Rows from block 5 of a small image classifier, named by matrix and row number. Rows with one number belong to one channel. Each number is 500 + 25 x the weight over its row's rms, rounded and kept within 0 to 999. All counts start at 0. Numbers have three digits each. After the name is the row's rms in percent of the matrix's.
After each channel's rows are labels from the 100 images, of 14848, where the channel reaches its highest value: "colour at peak" is the nearest of a few named colours to the mean colour under the peak. Only what is clearly more common there than usual is listed. The data: microscope photos of single blood and bone marrow cells. In brackets: how many of the 100.
# convs0: first 3x3 conv (model.blocks.5.convs.0.weight, 144x144x3x3, each kernel summed), inputs 0-71
# convs1: second 3x3 conv (model.blocks.5.convs.1.weight, 144x144x3x3, transposed, each kernel summed), outputs 0-71

convs0.7 091:495509485476499483453517489511509486509506478506501468505531516519503519485504515508493466513484494496489505520482491547492544487489472456490456492527486500473529519501517479462506477482490498500483467484489536484491
convs1.7 104:525469498560514521496524499507502466502547491532499518488507505485488508493467482470499472510495479478470489492521455504489541519526478475478466486457502514536515495538479506477513467469547474519559508503474481519454
colour at peak: black (34); blue (26)

convs0.20 113:486492489495531495544465524516483479527497479494485527517486522474546518496548492490483527507513547510495514475500479507490518535519578504520489557498473466501517526472494496529488484497472505565506508488494477481527
convs1.20 083:512477524548475518549536534506532447528507518484499563503512478485517515503492490490501531518496493498491509452496428512487509493520502439488485511515449477511499524510492448492506477496533496582527530482505480502518
colour at peak: blue (56); black (38)

convs0.46 087:460488449512514464456477491484503429467450505489482531507478484511514470526473509485499498480478499510507476509554505499443507484481484465490494541461512476493501499475518519530492476499516484555486509552485472465508
convs1.46 088:473482534535468476513511499520496448482501511508508500502492478539481513524494496496525504513532526457493487485522430498518518490528542444487504489507462477518513522525510504511503498465521491565511564520488506448516
colour at peak: blue (50); black (36)

convs0.141 089:526491495468539474482515523504503552476508474472511528497504516509510494453476516501536538483490499493518516498519450508477468515467528494474515513460485502488537518452481455505481486472473501497472481498472513483478
convs1.141 097:453501498469482516501497526506485460517484486506547499451475507551510491449462525502505530517537498548515492468512525523475517573478482521524490493490505512487465511510511506488475485521533544526471515499508480481496
colour at peak: blue (76)

convs0.136 084:520510525555482473496528515516490492512490530470490514465530520436497485476514466489484485532490487540561468476489504510523500491493514511516563521496481478504504495530468481474471483500475492489485461507457496480490
convs1.136 088:475480482492498504510516547541493473496552506448500538515508471469511523447478508504474506528484497494488499500473508475489529528512504546557492531470509492520502464522463499517485500503495525514514467482493464516526
colour at peak: blue (58)

convs0.119 109:494521488492502557502507493505455517470503489530497475502520526470480505482504495478485462486511497426435521504544497519490508502491494474494498506505537553482463495526521482518446514467495511510513513510489496515518
convs1.119 099:475530535518494477534498482493479516506478534512483467479482488458504468496485482468499441479488516458478454473497516481530512469499500481485491454479528484480485518493483517475483485467509546454528505506511465490535
colour at peak: purple (77)

convs0.96 117:499490504493514502495535469507526464482514535512480487498523451505502503493532515478507427468530524491497513516564489507517532492473472468480470422527511521475489470531535498549505500482504473498509495505495481534532
convs1.96 092:494560506507506463499514479536467480479487495535518479482462469474486483502516479478500474493525498490496429495503530500512538478493468464468500449469521499497522484535492484455447477502524526486508534497487460472526
colour at peak: blue (61)

convs0.66 100:471531490488466531468494519502466492490491492544476468528523510486485496458531529470489444537532486517476488498499527501496507478515449517502470519532483496510475495507439481486484488506482497539521497549492496485495
convs1.66 100:516532496508511488510529462508497508444466480481486506475515470493497479532498493451496505474514484499444486506541484485485518462494497500504533544502530465499447485534473476515489473473510526479516532517527506477494
colour at peak: purple (64)

convs0.130 099:503518486464521472471490458441504455546476496450494480479511525496495479490440506492466524512477483508507478504461518538490482487497482493480495485517477507497433511492480547468470485497531500472464451470496532495510
convs1.130 105:516499505468503532516471512539491453555518499477489518525479482496476470489489472530514498494508462509505505469512485542492497561474484493502486500482470509481494536529494506456495433554527479535435504462488479466525
colour at peak: blue (47); purple (41)

convs0.102 085:477520478515508471531458455474433500498477490504519475491500454548514542500512476480455489466474503473489450508524540519501458487495488490515484482542495520540472475480458517477452521502496462495505497507555471499495
convs1.102 117:477498449469521500473533456495458481507484494497426503522498454525506489493513530528470491531464466495476478490445512486501501500547506489518486487503483539482453531507493484529522472493514522470549506508541471494511
colour at peak: blue (46); purple (45)