A small image classifier, trained from scratch: 32-pixel images.
Rows from block 5 of a small image classifier, named by matrix and row number. Rows with one number belong to one channel. Each number is 128 + 32 x the weight over its row's rms, rounded and kept within 0 to 255. All counts start at 0. Numbers have three digits each. After the name is the row's rms in percent of the matrix's.
After each channel's rows are labels from the 100 images, of 14848, where the channel reaches its highest value: "responds to" is what is common among them. Only what is clearly more common there than usual is listed. The data: microscope photos of single blood and bone marrow cells.
# convs0: first 3x3 conv (model.blocks.5.convs.0.weight, 144x144x3x3, each kernel summed), inputs 0-71
# convs1: second 3x3 conv (model.blocks.5.convs.1.weight, 144x144x3x3, transposed, each kernel summed), outputs 0-71

convs0.48 082:126155113128147115111147121084162123097045137126093120151095158055137091124152172118105154166109099136134094123162138113083114146121133112154120140132145101106099083131135169097154118082135091106127180133112227123146
convs1.48 104:113144092137097143096130084119051076101123162080188155104123117138082136132065112102134130109169151163131165136116132118103155125137104096171175132117175091118104183130174120089066068143150154171113115141067087180090
responds to: cell type: segmented neutrophil

convs0.13 092:141120066081077126141116179139103076150201099112161134156145092129139132121121107084166137165157120153128128146184109121134141126146152167109119118107081094169143108145082111182158117141099130118092114124111076051165
convs1.13 087:101155088100139088179117150147129102133146076080155153105168106077152119106142137115189174150076088150121129095147084127054124139099140134125084182131128103108208126168112132094067044152154108119082185127095093143126
responds to: cell type: blast; cell type: promyelocyte

convs0.36 106:147072134158108106162126090119102244094120130152097137153115094136105093159121150137093168170118078104090117101091142146157114148101120153111104075101164162180134090077145093123113084075109128109169099080129091115096
convs1.36 095:070161160171133080175134140117127080091116144124127176093122131090100091049080061117140169126168087104083138161019101176150138147088190162147079155130094111140134125134090149121088119117122213154144109145124088149161
responds to: cell type: lymphocyte; smear: peripheral blood

convs0.93 082:133152142117076140113135146125109157103140108175117123160119113184093125092202170163097074158135053156115124141123140126119162185114122143167110157094105105179168064079153125126158110085186112088107154110107141151134
convs1.93 093:159179126158101085104152082123051117127189101163154121115095116063135104186103132124165149127158106159127170140122112141143162104135128118176153123130215122143106146146186095107125167146163146090136096183099087217102
responds to: cell type: segmented neutrophil

convs0.28 096:064141127114165123120093153136173082239114148117150120178081140136094137142102144154093090167096126132111084091100125078113131156117133101085145153122121198145097160144136181143141156126163137125143096069148148102151
convs1.28 099:134131098087098171156094135143128124109108126060150163150113106100063140129093137153125172157106103121129153083087114169111138152082137158112134121143139127085109140138119107124110137092129120169008152093098095145169
responds to: cell type: blast; cell type: monocyte

convs0.143 104:108090115111096141113168119124135133117084109092107082051097158148140170138178090103170144163158114089129143163041139063094131111103149143157117102094109133075145087137101122166161145079136123098128183152087099092112
convs1.143 108:129131125167160104113110124102148169157163091101134132058127160105098111080157143135166125130085139143134137040148049181141150083154147184081097106135119154108142119146146109133094151174096169116112168185129123089163
responds to: cell type: eosinophil

convs0.103 095:120133083068092120083146118103131087120125122112187136077114107121120114118138135149117173156123078146118050113224129107132100113069106150155137169137113129131129116110113130080137079158128138116110179111131157061103
convs1.103 091:073126073049091106139102180134116116110143109089146115129166119088136152108131151099199213161131109134120170122099085159119139125108153171124064176149164127134140160171122147134092083104133119130107184158101096137150
responds to: cell type: proerythroblast

convs0.56 123:133187107123172092155100098083153111161157121128053165108115159141135085145150175116105122108114122158137126054086202122086101083127120043112133149167158109117108124127112136207140182115106124134135093078163117163196
convs1.56 104:175255099116110101171107078128151114181129101080088163120127082118098128154191117080141115077139125143109124142128117123094102122126071119127090112099137094108058112143117125120108107156103120150131096091112114057173
responds to: cell type: artefact

convs0.140 092:092156148110100154125133134173088199074093100125122069191145107127109176183188127165145056155145086112100098128150124083174120123049096157103149113119137088189144073111013070134131096090113135108130139119101165158140
convs1.140 096:126215100115174103153113082159123082070173111110107208094161116104107156142126162094131145106123094085114130083127140124158106117118171176165187195145113138120065091157077126151067124095127130124205161126107124095158
responds to: cell type: blast

convs0.113 091:069102108066083130127157120169162149116093120137134099137082049098049156147067133095084182078135127110108079111150084101095143097096115117123129118131101129145103096109139161078144099061138141133130073113093123071100
convs1.113 091:074124106107122108148138146127134067083132141102164134104155089140179144137103121127133154153109151151132123140068117090111117165105138163132152153152136148152164110168125143153101119118110111150079122127109085145161
responds to: cell type: proerythroblast

convs0.74 109:112095136100060056098125119115162073166127117084116149140118140107179129093084106151132143091085126135143165089072083115104106139108110093115115155135113150073114139124152149141097123191157140098075138082147163132101
convs1.74 086:137142099077131152111067075182094039110101082100125156147116127127104150158118106162160160084164158149162141099088134185138080166141132178130127129145144218079107096142129189149085092195119167143113106088114151136166
responds to: cell type: lymphocyte

convs0.9 081:099119084108070093139099134111129094114148095138112113092162084108055115120162111109124125122145068092063142150102108106073110109145083127119098190120117090107055125089142099138099140062105121186071139128063092083088
convs1.9 107:043107110208137085095116124100153184167130137128153118126165085160146113091159132110143136120122148110131110069104117105172138101146139171116073097122084089141102121138178112090145135125094124128117146179115127066116
responds to: cell type: eosinophil

convs0.57 092:073151093103193169164159144162067183126058130177105140140125119154154174157121156156187153095155129140143116177132172179107102128105112141140079126139120106124110105097119135091139132161130108106113137138132130141115
convs1.57 105:141148117104188119107173086182083109079124091071100170160130106102136193151138111123105133146110184090106109068138114075128073114135088154131174183100105096108089171123125092140135118085104127140122116092231165127153
responds to: cell type: monocyte

convs0.42 111:079122112123146083095091172082096178102056102143110134137063092165085121137134123126143126074160156150124093200166128141144135109056107120137151130065139185139113173101138064092129128090169160129079128177124127099063
convs1.42 099:095189153140068125171162144171102117036069126131136094090106143150135097104106103078175198154147133096113094127129167178098131119103209162158121161141162109123117127136112098149131135072114184155110115169118116101129
responds to: cell type: segmented neutrophil

convs0.85 080:080103140114129088109064063101101126102065068140096091074147100133099076087051171117075076120078094098176066145121161106046078100144088129142121054130117160116123119107148100111107143122123123092182145128102157125131
convs1.85 104:065155125089038151114124107124118158099081108125181139161138063112071128114062058098098134084153174156097148149127129147134126105109094166118120103078126128165119200102126118106127097151151178129100126169072216121219
responds to: cell type: monocyte

convs0.125 093:120117076053114096176087115116125098143118100106133132114172165165177061109083138105142109175164095112114158148087091062154098096103130124134142072136138063124136119124056151185092198139107109123150113100133102137167
convs1.125 099:154150094057143115173129145135149129184148074062102136154094120083128138133104128146162126102064081140110055068164138161104133141116130110127088109128116121130153155157118119087096028175166148131039151095118129162179
responds to: cell type: monocyte

convs0.26 120:138127120091069083208116116142121102121127143122140125082172183085214175069125107103110125132084117157148140133104100097129084130141160129146146100112141154092124113164076120177114150118116151106105106105096109137176
convs1.26 101:157158117115145142155162153139077081229100104080117158123114136056137093086127095136132117121101119158143102084151117095140111196079127093130140107130091111097130144158119126122049035184189141153065147096130110130174
responds to: cell type: erythroblast

convs0.134 109:159111184105058169165154126135180114112127143133120139090094103106086113109095111060108134137094100154116205097104164134141129122109130136071136106027139102156145145151116090124138082131110111111114087084041120139098
convs1.134 113:114096211158163158122133126113141120083139120093127153160100107089144077116089089126117139120102192161105142087127112084148113133137098133136175181121089092117107159136151137192086115115141108162134144133105097101122
responds to: cell type: plasma cell

convs0.128 135:127106094154135162088100124209121058148120131115115128136138093111138136202107120119101076087133141126133127097119112118148162140114085117124113105087075099099116114168117150120096142154100106104159149111080104144200
convs1.128 091:085163118128106099153131104123100097155140118083143183086133112104104128155119093132159141149154115153117139145107069144164107179150149138094122137143093134133147154118105132139088132103190107147077149132125145136112
responds to: smear: peripheral blood; cell type: lymphocyte

convs0.72 114:110143111105128126143125073135110107138124126083151126073075136069202108119092149130186122082105108159130139110125133130091099227153162130137144074093115134129073108165089169170147089147094122176079100131108097158142
convs1.72 100:095151134112133136148123160148120078197128116145135175092132164113098159089112110132102181125108092140118128079172166065110091181143117119179174113089094138071121136178071140150055096159168150177116139085099116124156
responds to: smear: peripheral blood; cell type: lymphocyte

convs0.127 106:100084129146120108089086079189125122151155108121132148097097118180112163106168153136160114136163158145108110151139107112123123132140168151085133180137114131120157119081139134153135125148115102131120164148132125155074
convs1.127 098:122080147110097124136140121231110105130102123102126187117128108129103130164120132107125203125174113099106116119114019142132166084145224098119122099131106113136118112137129120118130143084147118219122174129139072127195
responds to: cell type: erythroblast

convs0.133 095:104171101114145102091119161075154170171127128099113113173148078093160096131107137138122123105146168124139189113108117090110128113070084086107154119138121167155136114125136153078147080088088108104077130073197095105093
convs1.133 097:104160116132118114131109114183101052082147094119103176141153156104153155113108131105127123127159159140110136179055108156115129158129116191161113163152146127124145045109096177116056199097085163153143064104106111124168
responds to: cell type: blast

convs0.122 086:143162126128128121117134107128089133098080113144098111102097145116177138169131117122059114098104129156157120139116202090112095057133121133087158098068110103122104137091140116121155148132123103097117113105107149126137
convs1.122 103:097077159136184160160137141135113079135217118143130152107092102105158200089102106136106138097113103156131071065110121021153051131163152167153201118141105118110121163129145112155106141170131149183184146111144114149114
responds to: cell type: plasma cell

convs0.29 087:166127113175159097154129119165137107118102183134154116138147115136156118099077091137113131126132095184095096085160134085186112138072123153120154180117110151117115095156120129098101088133107101119143127131121115067111
convs1.29 104:093117123085122130123139127157094071162205137132134167101167130086185129131108144108160170119160124201078159103071077134120170167163137166211111140116117107137123108175107148113079145131106144153135112176093077145184
responds to: cell type: proerythroblast

convs0.94 124:081102140126198135162125192129159109187143094077139161158124149118149108146111073118110147132159203095147105123114104129140124082083104132141161147149138121112130220130161179110107072200122169083082166081174086103175
convs1.94 091:109131132128079221134087148144139145082145082028155199156112097084123153091095134131149150164140191133137143104107108136152127093084114184129086148123151103147158165119131115133129107114113109173102154163115136182164
responds to: cell type: monocyte

convs0.80 100:143082079116134090130084169132074100125072114132095144177117128128116112158069161168109131096191118133106192155167113090146062146101107150108184104141150140131088131139140110145101112112076129123035119122117122102115
convs1.80 104:158104116151149159139130137147133134127174146158079140187146152042119114129124187144101111136094106135088152093154101099154095174243116061170142094123137126112098098122090104129124229127136123158202098124137092112102
responds to: cell type: segmented neutrophil

convs0.87 093:142066116127078005193086078160100141147119112118099138093064185084196080121131142122124161115121122157117192112100049098089139081146147115102120185098147117073139138119094133131159162123156141106114137091114157150154
convs1.87 098:136210148079103138161150122188089123165091058138116157148101100120082079096160127076053201194150144145162096149120127110100151180124177118151121081070103118092133134145162129118115124101183201135107094129113127165166
responds to: smear: peripheral blood; cell type: lymphocyte

convs0.35 119:150140128086133184141135146152116180130174137109130121176136103166086159149115127139153108120120084138118074182194125131129132186069161174119150120057102190150095112206118087085108099109151122164079132223062112110127
convs1.35 096:124163115107111108176151210137072133078087130147160128117152131138143117174120127093154139111123081120132143108121134154074112099093128146142141210122164138114107129154079093146119085063108078088120137138077143117124
responds to: cell type: blast; cell type: artefact

convs0.112 102:155119118075154058125126118128181087102056121088134155088119131085106120120130106123148051121088166127132082096143086131121148094065083078124112105153133178110175136160112184147117078137189107153092168122159200129157
convs1.112 092:082168120163059111168116110146098105105074101106168121149107116098098143110116132125188151135138160114128120125145079134124174119086149088096143101083202161178138143169125106111073087111183157148055228155104092150127
responds to: cell type: segmented neutrophil; smear: peripheral blood

convs0.32 092:132160144137107142116114132048111137065105103131094112166158143103114088169146134149068095097117121114151116132124133120115140168098094133169172132130133131158130166075122096101144091073155157117114141146148179161136
convs1.32 110:107219108195078162115135092139107110081127120110124191138134129095160150172103138036145149117161164075115129152116167132129093093137115125121167158154168089108103178080156064163095120141094101142161098115111158160126
responds to: cell type: artefact

convs0.55 110:155141101111134098084134124113100110136078091128169109081075134110144188107213122083179149143125141136105119095142141101063102155112119116155112199092144114096077091146134178103118060137147140109084140088153079104078
convs1.55 098:098084127167129114149155165145098152135137153131181148082125193060133168095135184101112167158142131156152110105109055153112155142145162158098119115123082153124073134176115114130086140182161154167156181105144150154182
responds to: cell type: erythroblast

convs0.41 115:057163128087107119071117136108119120149097140141124124053085091123098117139078091106070121117134099124114108211149149106100126125092107168152157071125094150167076105151121102132100123066152123164142128171130130093109
convs1.41 099:144137131097104124128132184157090150050060095210122102114093141143133116132116096120114195159154102116145079161127115154085122077124179151103165148108101128074149130162069110132123096072113105105098111162132143119110
responds to: cell type: artefact

convs0.110 081:103113198097120131069130111184128124120115142160147121098157183163148118128120113117142121072161206111119165123130080131141120081127121138197109115145120137119137056119130127122171150135135112066120107130112103194131
convs1.110 118:110158113100146133054129070129101045119117167145101172093140087115116127104098130113123174147127116146099190125094103195075155147155120157168150161122150112110105108189126214116107173148124160176145104163121112104145
responds to: cell type: proerythroblast

convs0.39 103:147159170067136145089118172140189132116092129124087064105074182129135112152160148120106146151147118189167137162088167087073100135094133159112167105061076102152120087092062069159170136102108133116107125088152214112141
convs1.39 104:143104188111124089145154120126129062129108134132117132091079129144151105081091105141105142094169108197191103153133122114079133160113127166135167096145133099102100102123155106173106056180113143126116144149135098079084
responds to: cell type: proerythroblast; cell type: plasma cell

convs0.105 107:121080162188099101121148114172151083139152160077135162087099139132102134110113116103163208110148148148067085167142099140160149105118142178157135140146087127086120112189143120144106152150126082077133144097128106150127
convs1.105 084:122132118063129133128132145163114113114131126105139204097121100141104130081108118124133203159135173151115108135121138167094161151119136189189086142093121129150154119175092167126106128099139153155086118135126104135148
responds to: cell type: lymphocyte; smear: peripheral blood

convs0.101 101:103122112105072110108146101076146117112053126152094096134147106098178111119109128094100160129150108153155221156107092168094119134142108114127129137127122109121145118095102084176181137110118134079114159167126127118069
convs1.101 096:100135109164186102193122114100129096145188094157061094119117141086115076099059094172171129121096116095128164088136151188144149179110156095091106080142147146045133083140131150098109023176145119152163133131126141055125
responds to: smear: peripheral blood; cell type: plasma cell

convs0.54 086:117093121114140117126100113087116129156132133110097073042145125093117087161068151181154182119130083105106136089101190120132116203149090090109127143092124139075130114126086133113092137137101136128178081144100159150125
convs1.54 094:056133099170158099163096124148128133082106104176102115141147135062108094130096097109197141121120119120124122088129091162177146188141182150136086147097126146112082148184098150129106082116176179104135091165125126089172
responds to: smear: peripheral blood; cell type: lymphocyte

convs0.5 084:159106128088059171083182158126145159209150127194148060172128066122090149171127111119102120136111113095150101135088114097105118120184029122137211147111142149185105166109131120131174149113120134104103116096148071088110
convs1.5 107:132082124086093048129079134081118129154136147105165105114126104104118181163177147083031139203126104138139147113150108067123134142065150170140179124130168124121140138137115153148114159108142121103082139094082108116104
responds to: cell type: promyelocyte; cell type: myelocyte

convs0.23 100:069143142088106218160143146144120095153075144142124136164089084137097149127124118107094117105129127122107082149114119089111133172076164120126161113146069114126081130071157111118078138112156097140151122141108125123136
convs1.23 102:181139118155150070128124112128175134081096125158082163129124171128116114127153131138068169113092131123092118119118146165080115105099159174118165140127107135085108106159141120191131130103117143126124104076102167106161
responds to: cell type: blast

convs0.44 103:137162111137154075131101122095119159104077128121113113131187086132094105108071124130110146138079116130168069114089111145154097122138094100125156139137125092136119181078120077120109107114087160150108142116128173120110
convs1.44 092:135105122117099139101129120120135137131167148105151134097163061207136114105102100073144147100187129201145117100150125134136138148073067109173143128149179100138143156106169112120119112122160168126131094176100074140119
responds to: cell type: segmented neutrophil

convs0.17 098:154093073122134110131093077097144136087103157099138120086134106131117100120090106142139172138056083131114090171212143124086092121085124149098140117116154137134139119149115132102072106125118108116063169130092119142113
convs1.17 094:077157073091085103179089141090139156106093086093179130128151116107108124127146153106239204127107114129120143070129094155094157124070160163137055162097130100124128155162116147142110109084131093106099165173082116111134
responds to: cell type: promyelocyte

convs0.53 083:105153180119145148137119035107097170145126100162108086094134109092186136192080111133111159046095065131138104141109130128107090163091134118184099146079136125130124188106121145108133107128125090119116147149095164161140
convs1.53 108:070135140114025179106107099092149105074096182077128168206107140115100152156066090088102079123088154091089118158116160125120142072136119122084164153126214156125105186108118115098116109099152131136134133129128121146153
responds to: cell type: artefact

convs0.108 096:128166133059110144103140180114074190137109131188106146076071111169089129125127094134141188082148126131085125156169179138106135099100150139133122133102131104112133107136119101117122126135187102102166109144073120065120
convs1.108 098:111159150172122085157172103203101120097117151046062163119117122063135099144109101078130178145151091092106105142118130144141128094172216107085111128105096168133103136151086099137098155051122113174107175122148125111142
responds to: cell type: erythroblast

convs0.142 082:092179079091145141088124154068064118130106113124154100151116061092096128129138090119079188117148112119104153103108131120132147083114139130161095078134098089151149093112084149096176101098133101108130135101233159033115
convs1.142 104:112148069115102099097120117123148070140109137093047164149132144113185140194067170135121139173092110114073121159133140140137126115122056084055111148097147142099094165136126082146080120154158141143089170104181167148161
responds to: cell type: band neutrophil

convs0.64 100:128080127144086080140144148089124056092116137116130128108070104131126163073169136123113158131107077121134136125147128112137111174141152109102115170105133113097049138076090094120113145091120118087149115099109092121061
convs1.64 118:101083100127126124120132184089141211163165169093138164106108126120162154030160160122124130115116143144117114098114120115105162158209132213192123080128123123121048168110139065104123196165115137102153103157162117080156
responds to: cell type: eosinophil; smear: peripheral blood

convs0.91 081:065115079126086123138098178120083113093128143176159144157068138140150135156138173165079117090093083123086116076158109217087132138090110165154121149132131163110089081105125141081126133104130089117121091093119117091125
convs1.91 101:072149161089102112092128161079100146086089092223115107100090165130107145114078086105138218112134149093104137171101200142123136150115146148123111138087081114102133110164132163144136155119165130141170145168120117145118
responds to: smear: peripheral blood; cell type: lymphocyte

convs0.47 082:095133122096174082188130070125191079111116109146116141167099120113128159079123134147100139109092142102079131105148119100097105171088163118092118167087161099125069132088147137150107072143089104126185145186075131135113
convs1.47 104:130218095108086127117186128161056150064082091075145149204089091105149141115115135110116163127137152141122130108134127133154119141120079131131153181093165151144082219076120136104119131148131170152083157105089196159187
responds to: cell type: monocyte

convs0.117 097:142132188051117165131116104128081178164096088126087108128134232127099095155110098141064118105127109108151202153141142139095110103140126122112123066134115167174174122118054142137177134122149133098117141060118114178115
convs1.117 101:143099194078109111193166136092152150168095102067081108112108157118138082128150109102037123151137102137141139064153095111111137162087135129114113113116157105093151135136099195113145097182156131109074129126117104168107
responds to: cell type: promyelocyte; cell type: myelocyte

convs0.71 092:134108097088167136111132125115179134119104153112108087189123131113185083081109182175092092139126102149138182131151052127087121137100068073054103105165077095145112133114096100101155126053097142141072079087093214073110
convs1.71 104:132136154136161098153148127123096107124087140182072110076122128208155076110105128108158118124166128186154103131142136156075170174113116097095130084052145133156113152177167092132126116084191120103175145142139112072092
responds to: cell type: segmented neutrophil

convs0.3 090:090102123065091110155193086142082144082062143144115105126092136113158143132112093148165163123126103091106112141124147101110108132170123165119108125112127102134095119145089162093103138182105092116143172151148119188114
convs1.3 109:113125116104105157144115128113119140013162086066095141168107123081117145132126121122164160143140125107122116048152111126152108154108118121109118153096153133136108158123090109116148062068130087157108162097160138106136
responds to: cell type: monocyte

convs0.18 107:149184114113090139132130102145079092127130123131110123164165086090137133106114155130156114176186099134146141039153173090108125114129136107158100091120111149161142119186076135190201120123115095127149103136090110109188
convs1.18 092:158171098141170102179130115169084149146175090099171199093143105073144092164158089113130114141127099170104137123151130132093102114066081154098157171159135088069154088163141121107061085150138063094122119085086091154137
responds to: cell type: artefact

convs0.34 115:089166146118159072142130100175060147102081097169093136087149110144142101162156124107106165134164073121123108240113135167109138145072188172156095098053109081176146106124140122116142122133159082116138140148093136104178
convs1.34 091:114154167108110114162123126167109149104087136113126173112105148115108093150166090132114208179143074122173108152102136143084119092118221162101133184165078135087176097148084142128115081097091157146101117127114098150119
responds to: cell type: promyelocyte

convs0.78 075:101138133155137152111093154129112144134157108136076140140073090109110113171141188148120150056112150098182048121155100090081108146092106096142115134163084104117091118144090133120131114155093120145104128084149127136070
convs1.78 108:133114214106177089114122056080097089094071139123133120105097071166088166076077094121157102135086122115168176123110099114117149123166154160136180116092125132125119127168164094113176082120223122111117151144143122128114
responds to: cell type: band neutrophil

convs0.139 097:097070140120207157177128103134119114167131107159154121123121141089127135120139076120128132149122181112089077123122177089116100048130155135083114128148130171180158185075164090099171099077070090126092176121168152136104
convs1.139 108:097151089181105207128113113087194107052120209107150178167155189074107143133115135072132109133159180091080156105135140121140142094146156129121128168176120137148197148100141118107140113104144114178108154075094129186123
responds to: cell type: monocyte

convs0.129 088:127148170153139142055101107099118144128066111137095111156090159128124122098114105129079135141159122115151100129066175153127159136148071143116167081152083072129141124120127147083114143146092095118123118103187165207109
convs1.129 092:131146147087143133156131092165130062096144133101084201117144094127117151094127134150098157116152121140082178127027087165087147165171126159171151176137134119099082092180067206133102167155127177142095097130143144103138
responds to: cell type: proerythroblast

convs0.106 100:115112134067155116120099069123160154119176094124101124168107201086160129103103149168114091178124084142122135102130119112079096134161109124101183063170134155158149103166081144130106131143132135131059120051149193132156
convs1.106 098:149151113109099090163138172143119146214098056091082108117105157128093083175164132086053154201122083148122132089135092081085150163095137110113128091084136125151162159148110131124117090137185133109064119104099098162122
responds to: cell type: metamyelocyte

convs0.40 095:138073112099137087130134135120091120129173115117114090159072084081135177064166117161109102160111144126106085094113131112134124204150088121166115178126081088131081092107066096096142096112107087085136106103129126087100
convs1.40 101:162104130204187120115131113106120077193125117125157139125116141141151227147180159168167120130136116144130084086132083152142145194191127129176098126118092157163097131199114096101123108105129073166189091125171104154152
responds to: cell type: erythroblast

convs0.33 086:161119078107099141117126154110069128130114155092162150138148142092147129148145203133081128145111109128139045144084144104103109144158125150152093092213101113135101111088086076133115114108099119153090122158192094090123
convs1.33 095:125123037102142080116209134109114066122136081093063118076150133127159168110147163128125147170097125119062129180126096110106127125140073087126121136113116159139058148177145097129115117115155103143125215136231111186101
responds to: cell type: band neutrophil

convs0.0 079:115149118091180101086114127132080186104103151142093101104150169071149098141167153147118170098138074148166112107125105149097096208081204099152140160166091131080102112084113099101172093112131104098155145054162166082176
convs1.0 108:089173081132090119136061104084113136193115056084184176160114149102118186143081072173138149081067124094095132118118096131115154100103058103061127151080153171123140161188134105143098130113178152124104147138080135107161
responds to: cell type: band neutrophil

convs0.12 106:121111147070193141143104134067131180087117165131124153133124148191117096034159157143133141128097177171119085091164144097125113060100120125124138127113188140133127164074112064110118170076187168104129105069084172126118
convs1.12 090:097157149183056164146137124136094180131123169088206105121120123112167097083089085080143128149124144142144125097113139130133156140144121100154150105128225079101147190184121090132101135119180171133115137187109064165141
responds to: cell type: segmented neutrophil

convs0.124 100:081114114101080143226069156134154152137107089109142111120077088116110103102157144124130154171140080108143133114089092103088093151129152074085097159066125100120085176116131107152103103095065118125140088146057115140126
convs1.124 101:124119153152116106157156154139135106082108139122135162142096085112114113082142069154110142145142141125122127053083125156109126132110168143126134117133063115097115147151108085140125138083125124176097132097082139092192
responds to: cell type: erythroblast

convs0.75 093:136147121095135120087139079052123118131163086118099114091176142132152211136128153176089129119129126160143105147174157080114113137129122112125155142211162156161108124105094091128204157087140123108123085153156140154144
convs1.75 111:138093078162153190127130117118135134094170122132125149208160153066123195107127156125117133135108132112099124085172114093184093091161130125166172119202118138124126158151137077097121151152176114115207171123158151149132
responds to: cell type: erythroblast

convs0.69 092:142150120086104127045164073139104125181107126173070086123079087086147080156104095119117129136180071127135084130075188094087099113125146151125186165119095104160112087111097111106103077122119094110155104115115079078153
convs1.69 091:125137124073142093166122172149098097135130041099126141123095108110127167161210092066051152203108073148147132137129096098124145123063161169127176151084134103082168129160106105145120112138135121127092079149107139149108
responds to: cell type: promyelocyte

convs0.131 093:101165061116135096008094143127099117118075100141121145103126135078140087127089116117137116144100138085185161101086053090133093091118108140074113143126135106138093108120085160130116152179122166104128102089100108095121
convs1.131 101:177055089100151170121137140136127084156205122060121143124133080083204139081114086186146118112122158133181115132126112084161127116145108162174140164135141138096166144116131148134147083204135103101145109161166131143169
responds to: cell type: artefact

convs0.68 127:130150131165096113130099150149144127093102087091112096145093127176143117123115157113121103119100140142123117080127063132153101082145109101139106084143169143105121107122137121136104165108102107112085143143148130135125
convs1.68 110:129163124163115125076115170084132174176183154130128127118109107237128120069126169109121094127092136143098134111115119093145148088142135138149115138128147136107102085093144090130138216141097130106107162167133187140119
responds to: cell type: eosinophil; smear: peripheral blood

convs0.31 108:145131132107164088164127127091194077125107132122094156129052154111136091156134111117118171134080124108062076083123133113097165092043155117086103196167144133100113187072150170123167114105179116124109174105173137095121
convs1.31 096:108181151142020158097148121142094131088094100066178185162132118130093136100081106110146164114141198119121140122104088134132169097125099101085120155042193136164158190124179098131117114104145153156054148161057122135144
responds to: cell type: segmented neutrophil

convs0.107 101:111107151209179119167090080059126104082119117120089106108114128118144117076092145163123115075112101046170087109164138153116135185164128107109123049147101135110103116089155149156094147140154074137174134078139078101076
convs1.107 107:109072078092101126175123151103128192120133112121132128164093078153099162122134152148099101174138109091158103083117099116112170204186147144214067128095163126109118133168161090076166103140182133083170112128134163175156
responds to: cell type: promyelocyte

convs0.82 090:098113091094143063151076135112134176178097117166102115163134092147118096130128153140176114134135100096105120179178098117107118095139161164159093096154151214118164144078164128170110117108121116104137128201132132057084
convs1.82 098:081160157156109106113098095117155119074110099104106132117088168146109146064066072090137190123048122141094142105199109231159153133125188167176115160156137099102209120144070102121119135088110140146174202107173151117156
responds to: cell type: eosinophil

convs0.16 097:180118166157139134107137131067116141137111169129062151102126166068131109169102144095035094126099117122143099113093106111066127091084104100110157117119134119168152104132102127076061114090125126158125112120068087128138
convs1.16 094:083165167140144089202132173170108131134114111056098153135105095090092125116143098105074122191119113115135155129128107049102152141099134143142149106110141117170151152151107116118093124134188196122086090101095097154150
responds to: cell type: eosinophil; cell type: band neutrophil

convs0.79 087:053137110079094130090089196090112121104057078133127136170206091087087101145101128146093116146129096140146092118064133082126130078126101133104165121132100141150094122102141082124130097073105121123126119087093107072145
convs1.79 108:115082147106107095157102096107143085155169133143178136113140077172171145116094055111116118109139100199133116099108099061092143161124105164168167095098134097120191147145122161159062097157152124107114092166152059165110
responds to: cell type: proerythroblast

convs0.120 110:129135117082090173098085145130135124105130098148082067105107114126109131143130130136100133088158079139131116131140137119124095129061108148104135105095112157122093149110106053132126188083096125163135114111077211083081
convs1.120 098:138155100163181138088095153159184131155113094100165133128125138141091127149078117151089134131088118083123100149169148122142131067150074077101185158144100160131144120124124051082121149052101119128090127117140102082100
responds to: cell type: artefact